{"model": "audio captioner", "encoder_arch": "vit", "encoder_activation": "gelu", "adamw_weight_decay_other_params": 0}
Rows from block 5 of the audio encoder of a small audio captioner, named by matrix and row number. Rows with one number belong to one neuron. Each number is 500 + 40 x the weight over its row's rms, rounded and kept within 0 to 999. All counts start at 0. Numbers have three digits each.
After each neuron's rows are labels from the 100 clips, of 14976, where the neuron reaches its highest value: "strongest on" is what is common among them; "lies over" is the class under the peak. Only what is clearly more common there than usual is listed. The data: synthesized solo parts of chorales (CocoChorales). In brackets: how many of the 100.
# fc1: MLP up (encoder.blocks.5.mlp.fc1.weight, 384x128), inputs 0-127
# fc2: MLP down (encoder.blocks.5.mlp.fc2.weight, 128x384, transposed), outputs 0-127

fc1.349:469573517472477491439445473486530516513607536488516435545414525571456485474528537497527455487490489496512507537420487489517504433479461476434531565505502570508478558440516468479561477485507445470536542492510431469483471489441506453525487466555431399531502499581459445547467512470444530453490525531505473499497505468511507507546480550552498537410472494612496507497513510530459489513558
fc2.349:496513573571427483537517455540572517529485545511502513491514537522497515464544514529450425489580495471480537538488526509523370454517480467488498536499553484471515545523617469494497496496493566465490438504479474452444546471489519452558501363527499513508544428542445517499544506459568534559507484501507534476561559412509480500493430445500495463533458485491499517515475537503496508502538
strongest on: viola (97); note D#4 (92); note F4 (39); note D4 (31)
lies over: D#4 (93)

fc1.286:467451483526492502543557509493540517458473551453505562517508487495555558581513525507496522444569440486481503472581554470479574426455484523497487569456501511545573497529503477499475478486530486412508584501496492498475450543418495499485549463501451469481433552491505484490561509563526522532403505502475491482510470504511524459538576548584448506425563523520476567497552534474465461470549
fc2.286:581547467504548472535423496471454401489540474520484527553584478520465529485506467538459496468455457462486542431495503518534477451535479462488498482530464458506463458438499464488472490594477479491444494541458495581499473476551480534506556478484516475480475551436473560422509498518549498506477469476489555538465539437543454538584561476446508533472452547570513434457481481479577513558476
strongest on: note D3 (100); note A3 (59); tuba (53); note G3 (48)
lies over: D3 (100)

fc1.375:487478501440439514532531455541529529506479483467540506505502575471582486499539487506535484492531390499492494560577557497465559497483521557555486563484487498438466514563497520441480469485534511457497561477531527489542451539473417550511510454531531498474460532604559462525449494502500499495483490489513421443457476490528528480475445564556527507466607443588510505512497492415543500497533
fc2.375:559521533494554501488446511391459555500502470543414507569494457542537495479474486509492522550463476499477502445486522542501445515581454488476540428565470467528495482466517548487462500520490464552473477551475531521490448488605511563559489483493520524510566539464483597522508531535485450476478472525487485477434419483516512455538511506484501532537468483550482463458569494544478624568465
strongest on: note A3 (99); note B3 (98); cello (55); note G3 (46)
lies over: A3 (99)

fc1.145:528433492470562495523496489475539432513567495495469574537522512496415515504562519480509561446535478457487457495524487512551528442457499486455472482482484502443477507561462559504518454575511493517497525451408536527455488573513532515511530439532478444522480507557515471579519490487500499508416444562520464529554490453517528530523533522534467523348532530462518542483397537467501522502488
fc2.145:490472459547507477463492505556465431483525448587515506534536463501530459507477560406464436394585502540540533487569511390474481461527510567519491492557462498473472493537488437471474503544509529467492538557523532528434486446532593464449513506488484489525431484499495511531498484563498498536521430522504529559593519459469504546452527506498484506507472479557565469493469463522509424493483
strongest on: note D3 (100); tuba (72); note A3 (54); note G3 (45)
lies over: D3 (100)

fc1.215:542451473575466417448503487415479500461541485490486468609569473468469504498513516484477520460473519466536513472501539485484459450559553535495489452545569524542526507536501537503585481498490463510486433518499423552530500537558444518502460498424480555510469466503555525479466480533413603476511511444522514481535483461502497474487530522415572510480470460419514557490472526496489496434442
fc2.215:527521515466391495529495505437512489547519496541513500515529540505482514441488442464471535469486526551464506496454463478504481452455499556472508483544504483565473492509473470435498501548516549626576511531537483491524480561459499501528532476450533506398484436534503464550443571498401504470456490471553500514478420502523481524473544466532482559470459464447491623556454446464510500512474
strongest on: clarinet (40); trumpet (28)
lies over: silence (70)

fc1.227:523467489494448501553530542454540484564528464504450442501407538472509575563521559477483498490535532476526399544539484509479544594539447512507574479478539533449411506544483522462466448487489508476538533463487537509501510481558477478561523506571518513508549520546544491455549525520467506517536511473468484485521455556503414457472452573529495451467483435497536510575459481469435507582529
fc2.227:519544503527508486467492501491589485534518498531463434536515577542445552410497536434476431500505488494543516524500576521477545574536498482491529430572488504500545509469494502484484469525529443566462456523468460515460500414582476487459463436531551488488506493511488563478451538476576475465584413505521531491547482418476495513500419525478503536468423454490484491511524473467521565548525
strongest on: note A3 (100); bassoon (49); note G3 (47); note B3 (47)
lies over: A3 (100)

fc1.109:511467514495564533471488465502493496517403493536473589505457414442474463602507549547473506604493463572485478516466440558474447474464510510502453579505540518498453489504494542543481572485495502475524478489538465493568474443521453494505514543427529520478486497441519545523509509520463433540510547543532473509553420473434547456446524527513482441502526428533493475477536531482503455573536
fc2.109:423483467511560581442443502515486435503472495437461585518504510473530516534511492496534411502528509496431505549439523553532471414502534480509501535519512514524481452514491437548441558496551495491459505479501472544522470442458457474526447496494475510466503535544533470502641492418569530512512431537448487510558544494517544505553467569483512423488472511488503485511499436495551457549471
strongest on: viola (95); note F#4 (84); note G#4 (37); note E4 (29)
lies over: F#4 (84)

fc1.205:479498541554457486507595455475542527492494501536559521454508500485494540555470518459392520472517513570517489496540564506472493428445537508553460526497468496555498435490545494485458515433514528434464569454525514473477583531458517475508570452514411363543495479549482512509470495543500519515482499564462489531460499464505590425483536466486510437529478491488525469451481502457532515461529
fc2.205:457532542461548627495519519493517520552505497496484546550575552504494514512490544513453432517530491483532503502459548518493473457529466491461532500564522489573443568482473519552453505535550469514482458538443461551402483480546525590459521483459583592502469545474479602499525550550589493492484465469510517485537555518532505527532514519460515469495445442519432454488537490486504525514483
strongest on: note D3 (78); note A3 (56); tuba (48); instrument: cello (39)
lies over: D3 (78)

fc1.370:477526447447514552431552498527547584461499513490481521523455458524478493513529500501459454515451492420574449523500461493550489489490460525460498451496556550545456485506440532558513435573563543523520520441539501558503485565448488483521530476561592550468477536470489441474415493473430458447491560471510488529527514513505497566535467540474524482422521502564441482499472551534451525498571
fc2.370:551567470458506543436506497501517523519542589508560520448469505461469576500535453460538469530456532547526463442471407474546492515484463490456536480538493453533510525465502520566474432521578562568500480453458527551495498525500522548538543467455522512407418536455459531482484514449529488476525493452507451485530498475556480449530500490483565456431514501509403470454504540486467584530498
strongest on: oboe (91); note C#5 (43); note A#4 (38); note A4 (36)
lies over: C#5 (32); A#4 (28)

fc1.328:498442521520531537537554503447480437453478471503513618468501490498493516579495551496512561464601544471499518524507553473503524424476507463485490513502470550512500486507509542525529463485536487509518551464432549542466504534428573541526510449498474455586435537484493527501473521516487526498455500532426540489544508482491521437565581521633497485421516531501449553473479533495489524455555
fc2.328:529480522495493545547453480512464457475469458556490527535545464515485433529438531461478502396459477486541534537533526511536486478575471454505548465510457487512490411520491469525474488620550572512499509532481464534508500460474523428455541489475440458490414520477474545501483496547572544529460441487445461563550486506436437537464579492466525511460455499533511449437446490433519526477475
strongest on: note D3 (100); note A3 (76); tuba (56); note G3 (46)
lies over: D3 (100)

fc1.25:491555442452493537434473479534459513477497534493511516518416503462450421509537502547437503472426516483560471532499448471520528505482444527420466524507539513511529493485529517476467449503511570458521423497513488491471474600514506496482562478510522484486484490507522470483468511479509419491484516521440554575562486522462523522547542554468542515514614485443458499516438504567460614539580
fc2.25:505568502485524521492510494497512513487485540565540521525448519512538470480525587473506498518421422513451485505550503495607531548466474511446509496530493511500503557507479497474505502505462537479518519512509553495498503455462545543513562429514508547475496538434486518348468508521507497466438506477451416498595512515532502545492511475518540446460490535573419506428497499554385549518538
strongest on: note F4 (44); note A#4 (36); horn (31); note E4 (27)
lies over: F4 (39)

fc1.301:464494522531509439537553535495473465557449446472474489491419497404539505529518454511531560513533503511445439520548508469515469580541504463435590551505469564494525462533453523559440494460494480459510556514531508466507528463496472497605507469487476518531494547498526477548427562461493471486518499413452511495528446490436519500485507562575503472485513464530574575545578532534497535529484
fc2.301:412558467466494455497530430508501494533500486418443476566483557486447517467498503572525440489524523511543472502548493434491462509584493488464596560517509454506470498475573493579466487513466535511524464516502560486489466466483488562471493424492476482495530573489478457495487539531496470495459458388496417526508458434502457481548534556509454505457455473509537513503465603445521521507466
strongest on: note A5 (60); note A4 (40); note G5 (39); flute (33)
lies over: A5 (60); A4 (40)

fc1.183:497475502469547494487455521446526467526480468569458529543529464483514467529487488550511467546547469491517527523488492566481491453433417468525481501486482491545481483548469523491484507542501529400502564486493505487614565492539459522592471536490536541455457481537404463574543509443402411479468542599511511483497512421481580463464491502521466470500482505529460526500530547546490494501539
fc2.183:494492470540501501471453560545489562494434513452541574517500538513465473439498458419474390538547485613449529552484529517485457434511528518471503558531528491481531442456478485516537490550538471413504500510511472539535478518468428500545463487490533528465518462478465482493644530465485459497468478587460523493519542487506488564483445498473441481505489497490577533503529444498552480533514
strongest on: viola (81); note F#4 (79); note E4 (31); note G#4 (30)
lies over: F#4 (77)

fc1.1:482504493533512477425540449511518565481449459478433503546489480485539420525578416491513556441464530495467556467513492493523486480500574464526551523453521601597564473524529474475502474555554534547539465485507557520487495560449468494501391560447474520527500585451531462489469478488450516484522542501509518549500499483484541491520395543475453499482517492445481487462510531456503458448510
fc2.1:493545440505504453582546544484515524548467478521492514516551587442552570496459509426415486453512458529536514501450534458476461445518498531509532525499469523452462531507493453459507490542570484547500437465521495456528536430473476438497445453501544486468430458506431554518524477486469473505529474475482551542530598474465499527561470490428567451499505425505520579510461513500484463548565
strongest on: note A5 (99); note G5 (44); flute (37); note F#5 (25)
lies over: A5 (99)

fc1.290:517456503515540436382528487465545512567458495513505553498501483472468438426544473483497518503504529492429484529498468550501493555501436510548425569440595504547501523517493536491472533485574541546525465499516491431562524477517543538525498499539489549530467468592489554554497425481438478627502528603526498457497499474524495521469504472498508531481481473512465467555459477509505471537535
fc2.290:501509535503528503481415448492543433557502505519543492515533534601495483543545506460505535516521434515553466505457506465448477494497468421525480452515511539524452482538475497480520473523563478484495554509525554524469497495548504505491504432526486581402471453562491479579543580411446508521439446483507434529598521500458498561469497457462461468474446468482506456407508525500466498548525
strongest on: viola (100); note F#4 (98); note E4 (35)
lies over: F#4 (98)

fc1.306:461476472586518446596505468492455500442470486440493533494439466434472537496462480503510504450504539538510502524466448449544471491564548507588529568484517491492530540490488504493490470484502532474543533522478517403578470404506488474544501578540498484500494512481481483485501522363465457496475516537532504494554552562508503534487515541528555512579525539443458454554584458517475500454503
fc2.306:520467463451471468574411534496486449581526445512512524450482565529501508493548527348484448480534551453476551526467461533495540474504518540545530449549501508526528520523467468489533528486487492532535464463483525544431548511483467512433496465549467506480467545443525502554533492395606517528521512530495515540592539471432502544498501492436523492489549531490496526473513509519491553561469
strongest on: note G5 (79); note F#5 (66); note E5 (38); flute (36)
lies over: G5 (79)

fc1.361:486482467582476464565587603507487504477533492449532468488454535493465518526597454472475565400529535542531476546451452461492525496502493556540557563452551518533588519566508523497472548475481508510533522513472509459484490464423545459479524514557487491494475490409453478499500567466461471557527476562513466444452521565478442538492528456464507509477475477478526498517484467492498469457579
fc2.361:536515509502527499433457488549498531494519502514513479535553406549553502529452466476465505504502503390519499558507455530430519488596570452539515429540510417584497555489480485481492519510468461551449480486481526554530536488535451526449462435504466558458536493481504550503443500500541474496509490482525609473408477484526490481530506555475492499546443489480518550455559550572469545501456
strongest on: note G5 (100); note F5 (94); flute (65); note E5 (27)
lies over: G5 (100)

fc1.219:483455478558433534533527530499476511505388503494516456434410493507469445539564516486463454516541548540495486523395525563513478562507467574539499546460480564489534504544478513479551490422628528519531501491535569528540479514534520528464501543496526516499478469484494479511472463487489487556502545550475417497486507489492478527432506504472548459516558524454585487476467441504482492444432
fc2.219:485515564483531513480469489471481533454556608432470540513514445559523487500434474536478530488487464511551546563500514558505458497528513449503515412546505415516493547499466569531467475524459443549433472502419520554545529485479479521456458460459493531516477548496439508518447490506559488538538484499503566514424552494556479530534498529471476508538458534518567493427568483467506577544422
strongest on: note G5 (66); flute (57); note F5 (46); note G#5 (37)
lies over: G5 (66); G4 (28)

fc1.207:506496519476512413480559480500492505488559504478553496545471475508554444482447462493454524523520519408421504447497487550517546512486542456485528483476502532524530499610432558443643484510441448484515497390565509449507549470534551494528478485497503518581486553457463486520447468500448446474520482441501516496449482488470523446496472489469567523443520480465527561512514526447498516524494
fc2.207:469495483496497472482531474536477449498502573539553529534495577503525457462487494473471444503623545512515499468516480562432521432449422488508509462512508555489518507592415454503530549537433502503590466485543550447536544545514485504493450447469460562510492505450456420522484448477504473490494529485555477471479494450506487458486465419480412536460506451501507526496507526440522448489422
strongest on: clarinet (99); note C#4 (49); note D4 (33); note D#4 (30)
lies over: C#4 (38)

fc1.137:530526478502461554471517460495489566448513484542506521524472453502426472540481496480481464445503496572580466511513407535534560482469452517431505441489520536490529466539515449467444494543553562505540424514517434574447476557500531465484474504535509536489508440495487427485458498434444452508523542442490487564525414509485503525522503470504557518517589486501479500478415600569470483480495
fc2.137:524546506509444472481504498472477513435482628472499535472466522503538458521528458436491448497468457556547432524557468530557464482518463514438513492525496514543487523509530540522497476490475582463476517486420483552495423523530568511522562445485421551434555504396486522545532558408505496461503522426480488508523478504524515479498533484544569517423537492442456428492488547507480496494512
strongest on: oboe (100); note A4 (46); note A#4 (37); note G4 (31)
lies over: C#5 (25)

fc1.365:566566522441594479478475511491486508459503480460428555466422479457509497513555489501507527486478505509487485416446497489492518556461540483502487570485496524565538521442432383488491473438497507493487485537486514455522473509528563554463423477469521457516467535470495433439535496557401512470542507535481540555491540485505527505487515482553490552539555481501412455535500481517451608513505
fc2.365:510568515474531503477461484528517496471452465566479483504588515550570493409483511486545472516467435525447548502483544493488498523543521510508475500522463492516556485471528487480492480486452477493498399575507468422479492492569505580413460510488542507430463534482540504317463501492524530420488487522545508512527533509503512508480525448531510563517489511489505542526541516466460591528526
strongest on: note F4 (100); note G4 (58); note D#4 (45); trombone (36)
lies over: F4 (100)

fc1.304:519497554457522490500495567457525491467521543540482454438465537511455517560463501501419573496520557511557458516520466564512527481536474467487480525485472513494493451531558502524461460423509476475494525535479421530511456498588518482472533469565530468539538518580443524498566516499589515544476498508419559485539497488560426472427542553522537438474568486533437462522481427544445533515526
fc2.304:495513472497459451527537482462513562499461517502490478493460572509528527471427558392500447461506486558498445518515579536544506556493554483511511486468482504494445512553536484509481533480464473536557571546519505480387497358485546511461431469497524507534478477513503507568416577478524451489572426494476487517542465468507509489471489481496511429509487472531483547530500451425530470456518
strongest on: note A3 (100); note B3 (53); double bass (29)
lies over: A3 (100)

fc1.335:533462446512558465553525492521534486402493493532494567523509507454467552492513503467480540432526457438515502545557484467503521427438502537531474510477495495553502464538521539533490543482560468387502507482502552490480460586480505512502538390513459408555516535519413482521504490512495496476424473533435461505498575444480563460476558474540462490476494551519450481404493508504487513518531
fc2.335:499489502494462495507464503468496465444510547515511500457608582505432513527454439453490424485505474472529486482509586482506506417582546498463555442478464499574466518484505470522450501543531502494496518573527422575466486380514551502456545485457501501514491563522460530529500451462588495506554450499466529501554554458485466551458535468448561474480469523471470532449457515461508494508507
strongest on: note D3 (100); tuba (86); note A3 (66); note G3 (34)
lies over: D3 (100)

fc1.273:499511473517493547447511488541509482541494562519485535490455529437490474472485595515476575511522588481485499463553521471540457579541473495464570454414484537480457501486491474503435488549526469480506461492503518490435490457547525478525463475543495464544506521552482402516572520468464527438520470466430460572544577445453436464417486558503465486488458455509532544553495472451458528562501
fc2.273:388494562497517531506521442537546504551443511536496491597532547517485603500502426423495416468544458525492484537465531527450447508551526513470530486531520480487528501490586466487456552536468498489457458486529465515465535465461473503455459515530468540549460484484461486462471490501593511530534514530511543473615510451436552522499470525492508487409491494533441538466472497447563510504493
strongest on: note A3 (60); tuba (60); note A4 (37); note B3 (26)
lies over: A3 (59); A4 (37)

fc1.42:505461503556468495529556521503551471548463480519539481507470585503485509533546496501506405456475528537450475517482507533563486554482506633537560473450465573485490507554497492462456485512563503467551600442531517502483442448515531529459546529540551498478503471473459530568484499473458521418477524497502438503476524474529516544445446498504617513501513522455589487483460507529500491441457
fc2.42:487495540450556469470493474442513542522562511480487506465521496569534461483439478464485510490465484493528498542509482603517457511579511467514528413602482454513464535531517566527445446531454491512502458512429529507529496532508507534488490449480540561491581511449479578526457456512590451510473519464502541517471460442505558540510541473521422480489479576588493510452581521515502502516429
strongest on: note G5 (74); note F#5 (62); note E5 (41); note D#5 (28)
lies over: G5 (74)

fc1.142:443503510501468495497457514513540475496566499533417490471470487448450487463512404480491465498542519509450498509484399487477500516536478476525552517549451575464522491497515607495585499494503440518538532468505425495485494608562493474467507484494464517533510471535540557567479535510498528501533506460429480480525503424599462524531511512522508445476480424513538442473445483503443547600506
fc2.142:489525552509489455532427565508568438515465477490534483509468448468434479475541545433448437544494518494476485522501532471505463477475424494448525497564468494426460548469531512513472500512530462462561516462539516505475566510472533478480507421555487438388542462505540507497409436476568541461564485486487466511536511475554502504529387482488540507456491485540506488543502466416481522559472
strongest on: viola (89); note D4 (60); note E4 (36); note D#4 (33)
lies over: D4 (52)

fc1.8:492572546550497485562548469508451499520445440481459509529472552420564509552517544444570583507514520518475475490497536572537524514436543462452662540492497507528494482492492478496431555516530465495561503519527565485494493486496520548557412497471476524493472563443558509549497513509462510477469486469459488510480512493501539458539478438481493518520512501476502525546589503503407530538544
fc2.8:410531503518500518500537460554496530559496477437439489634506554502545578525460509469512487433524461477516493508507510496584454484574546510449568521503491465576506490477576543452462518564515548505568454540543520541498491435495452537439429466442496501487489538444452526505468556495463482513509484491459422521499471501447558542514523530488463495488451493494494545458445486453519558474531
strongest on: note A5 (97); note G5 (79); violin (59); flute (30)
lies over: A5 (97)

fc1.175:532508469510527504546463531442393506467522548430509449513487526431557530425475489476525532521449462528511476479467470476496435428516453513441492422512581514495495466587570439522542459497461441496547525445527543449513562514484451469488646496452461527507565516539487493480530527489449489474506549536529518456492519478442493505537474474505453446487488485474502549503519517569447515500522
fc2.175:544467491517524462524510467479503502508505497519532444508474532529477453523586440322469493466483532422487531518521513588414467478562489516478482437573509494527497470430537541490559450516537586459437496498467444482415442469479545454506493496502502508538477532502483491466510471536515475492443454428461521493581520468478498551471465483512524494532457517464538451458481546487468527532487
strongest on: clarinet (61); note F4 (58); note D#4 (27); note C#5 (26)
lies over: F4 (56); C#5 (26)

fc1.26:541590545476534428503555449541568460448512519503435500506515469514559515462465482496554507551563469510515454517495553498480445576476528498558469530482500536578555482417484464484448462434477545518497502488506490446519470496480479524498459515542429432481459484488537551414498513479385547499499509492443546553517543481512531503451522483513472516552602478537480457540475520573530534466493
fc2.26:534537554457542603473448517482425476503538495511446510557562510554479511434483487488507477505468487516491508431484514560462515476562469501518473515478504460559484495457517482473483490494490515462473402494495422512502481446627477620482474517432550598425485500444496469413445571516499474482528476499479553453474479493470473531485483509521456523565462528531507483515484512478501559511459
strongest on: note F4 (49); note F#4 (42); note B4 (37); violin (36)
lies over: F4 (49); B4 (37)

fc1.315:456573465485474481453498510494574490528539528504546436474497474524479440457547541539549466497454389528475504520570477493535492469478484481559477533515429518408547534492550566521548502447541486508481511406561432482505524525501485520498461422553478434529551549488526495583515575495437539473490542467513464461484507453542519467468568457532552551449500477482495532463472502528445505530472
fc2.315:413547544514469494594469506473571525539503498507450521484524560551461503463505544393460443541474521427524506565458600512533432422497496508497494481548488508485514608488538483487525544583552499448426482500516448418466528445521563457499503478563525457469486546518466519491491492478516502474501493442482548463532463495512495576453469483535480558526473520551544453516511490492504489500518
strongest on: viola (100); note D#4 (100); note F4 (46)
lies over: D#4 (100)

fc1.152:496570451506578586453541523490555470516571473509565450495420493450494426506470484476492558565555572450392452511504498464496531476479502562445500563492515518499502472488448514488588541525502429444497548436550488467473526526495511525480564507439501535451467458480499490484463515534449385534487492543513501520483501431487507488520438500513482482516530459508533501509465554471499527472571
fc2.152:498558473526487532512498622502511505546483516495503461515510550497536479486555538435441557585610521504468524505420524521490510513510468549463494487510481558471466618480465537524525514529504490488538491479506508510453502509487503592413467430520545456429538518442508413515516467549515451475500493484507443499482482481543484466460520483529490488559521552458585453538468544513462541470421
strongest on: clarinet (99); note E4 (54); note A4 (41)
lies over: E4 (44); A4 (40)

fc1.302:459487473497505437488542517533561542461534448529543472460488446499469534486473472504482469458467513463477429536526492521519510449468532566573509548500500546432571498531488508486431581476531495439517557436526520470522491472443494546455558508500504525532502499463500445518493611411533541492452500519477502472469564538525512554458492480476513500572513548409468528515534519448492448375452
fc2.302:484553483471464503516440478503548477517531529487484493540530403514519471511471493445513407468460494498493549441503493542550419520527521563491486454595520410478535486477538580488507541544517513486515425448468501539442548481498510515493446514561585510419457476440490596503472483446533524526557469492464589519519466460464475534472506463520481482513501520502497579481526494536433454565484
strongest on: note G5 (63); note F5 (44); trumpet (38); note C#3 (36)
lies over: G5 (63); C#3 (36)

fc1.107:495552560489591494500497492580468497581561482490485484509498470458493462538542467502525580457506511492485461448504428441469442569526533521503516503497511509476480478468497462500537502450485441551475444491521525480459438556484526509474492541563495459519572552492504503466524433471409603442562496476458488555507482429530521484523501503489544475507468481473426479506534450589433517561580
fc2.107:544583471485525496510454482543516528505501498544478454546555504528433447533455492404499391459460535474517552501477555521448489485597470470449485486522479438542539456476525473490513526560504422536487479557532474545405495529558503513469434496479551503432539513459516527456461484481572526472535542474471468540497534528512536523556449567496520552490445527480496553505517525492585498524432
strongest on: note F4 (53); note E3 (47); note G4 (42); note F#3 (32)
lies over: F4 (53); E3 (47)

fc1.123:429495438503503421552487510431538482500619544480491525475496498527482502466487475431506540600524481530446544506535482572482558488504500482421545494533559616452555479595518531525576441500537513489516560472562474426511472512544524471502514495466525525466506576477490449469487524516444422466471488463515523469479491455551467468516536454518523462521497477507511515533475520466532485516440
fc2.123:448579489592491491516480488493532446508528536486544514544551499547521448459495544463495467483560592555459506561541494528481449499487469447432494504595513550445512519620510491530508480504524566536494508492556479455527533458527508487436487458453507458479540534533538498476493462475476442490507492467538551469486457455570478438507462481584493519515537438470519425566486501523513480526401
strongest on: clarinet (100); note E4 (85); note F#4 (45); note D4 (38)
lies over: E4 (77)

fc1.55:486449491530518446546539519501496520486484596465458586491440509511542517467496435493530544529473516544572466515507456449503561469505484470482433574477522548510549511575487530493485479436521574488524562492498567431510495468443465453519491516438443474449560511436491430467493501402437511538528517483515479491440528531474455484593558516539467529463459505500536550548504512551445505466478
fc2.55:461528498507509497485501491553445522545632507438492486506485461500526542515556490432489507485492483478530522405498491531445468431516527507441504469569460454454477518428466501551555538505457543531411533465491536458541516457475491462449542514496556561552480471492419529529492452507551408506513448474520523463548492481531498498438394515559526490478513530519521481480477594517538472448499
strongest on: note F4 (99); clarinet (98); note D#4 (50); note E4 (28)
lies over: F4 (98)

fc1.371:492501477568469566504512520541539496499505537474476506507450566469583507486526476501594488439470442519500543535567512490490520480481456546520555514492503523419457515631459496391470446476528459424490545518511542502497465503488506533517489485513566513477473513528576453488505544555508472525476494474499451496481531486497521522505413584519555571460583490530466532486521481468540499597548
fc2.371:569545510551562483455403474473478504494523493519451470535543474571504453479509502573493497524474473474499540438468450566518479501536471439455530466554498470539478470460482547518404520518476449514448458530468541494458458509527547576498441416488541527473585551480480570466493554511519485469430499494450489484422487546528502489562511520492472514528471508536453444477568484494481587549448
strongest on: note A3 (56); tuba (55); note G3 (44); note B3 (37)
lies over: A3 (56); A4 (32)

fc1.310:548440501466486484469465503503527476486561573457473551500526578508596538493516479461492413554543464513543509476414518487500483508453518463527442600466505558519433476525500504529520505451568498559431583468546595506585508454508608541466503543509499505476463514448483459536538442505449495515517530545515520463473541529461548502505494475540548515494515502508496586552499501527513508507515
fc2.310:503548486449529515529490487458469425540512465463487589522485513546396527484494459424510470412527540496511584448502505458529478461523517554441433505489493487493470442518505495449455422476535524486463483532513417507511526540464441405471476574455491489508484449487449514441516476534469475507527491493471559449570560496482460513555572444567480469533458520574504523500452510484536468534486
strongest on: clarinet (69); note F4 (55); note D#4 (40); instrument: bassoon (30)
lies over: F4 (45); B2 (25)

fc1.87:470457488535522448582542507479472443485548477504526580511519512503523499533497523509465614512604430476491481475539508483483510422474500464503479483487512501495492467563427560530494475470444507461546546463453532504454546509426540530523468455547474417562466530455427502506569506558490489566464478550489485517480525456517554448546583522567520560484455505472466523442487534498499535455542
fc2.87:529507531487542528451494538539502419482496490540469509524570543509474487508523525420409441422443465473529538453498516497476465470577568429497536439516431467555394507540499437452475547583533497462483464505495494549479504441546483462417508473497455481524419563570461529533446488472546477476510469464473557520525499456468462532493515509486477449478540473517543505475500547485535539539520
strongest on: note D3 (100); note A3 (78); tuba (53); note G3 (39)
lies over: D3 (100)

fc1.181:425531440536566563458579503564456467542476541488531485484477519452406460508557513496464614499531486467449470550496526509482504467464541537489499532431526537491487567421441489521496481486527491422552476484540454455460477580472462586430587484502426534508465487500445536501531514528473474513488483523441522534560522505545502489458420450491535492498513473463484511487504519463494533535482
fc2.181:536471558492459573540520483506477473539486496506404464512466550415522489451495541394431503524509477498496470457524550477481509496514553542501458555462488514529428515499531501535524581497496512499532486442489428496509492524466548484487498398461530494439515493444471494463548566550506548493473515518443464496589526555497526539439439443449515512479427580449518527507422559499471504465520
strongest on: note F4 (83); horn (46); note E4 (31)
lies over: F4 (79)

fc1.41:464445513488552541574491556423434454515510453508500524461489497432473502531525525509519579423579466502485545535444468529537534479493500504414524506530461502452473514468517569537504439469478521491560567436450527538533515535479519511513558502547470408582443512518509585527511478539473493444429514537409508501529567526520495505498500517545498521471524532424444479486443455492530494505464
fc2.41:541521494497455539521519526469515479487479490525507525485526471509513507514534513470547538376488510522570518504566618450546520429492485478454520491482512432494499438498503496496494457599504497501481507522463496524543529424476530466471513501501435484478381519444531491543409550475538483506479422553470503652488472488523525540500551541493489499464478485521520466507429491517522455461446
strongest on: note D3 (90); bassoon (70); note A3 (60); note G3 (41)
lies over: D3 (90)

fc1.23:497534535507549467490546496535512471496518473561474578423467459603581510476384519496468482540512512503526481472487445505500480492500498537533515478455441536499529514443441504512491548464479462539500534507475528424474544527548468457546483454485548415547540540518472439531567444513427504455473526476546416500537518530507552577478530462511507503449489557530450409540557521458515500499472
fc2.23:511509506472514546485462445519495548540526487517504532544477439573467509434499558440482412482532491494554464466524430491463494520543479510504464496534585504569562476497458509515462490500475437539536451471418485523437513544512483548525509496464531500503530528508483545445501493529553496439506478477486523530422496591495493503548503388456425569529459542471495409512528521445528540504399
strongest on: note A3 (75); note B3 (74); cello (59); note C4 (48)
lies over: B3 (74)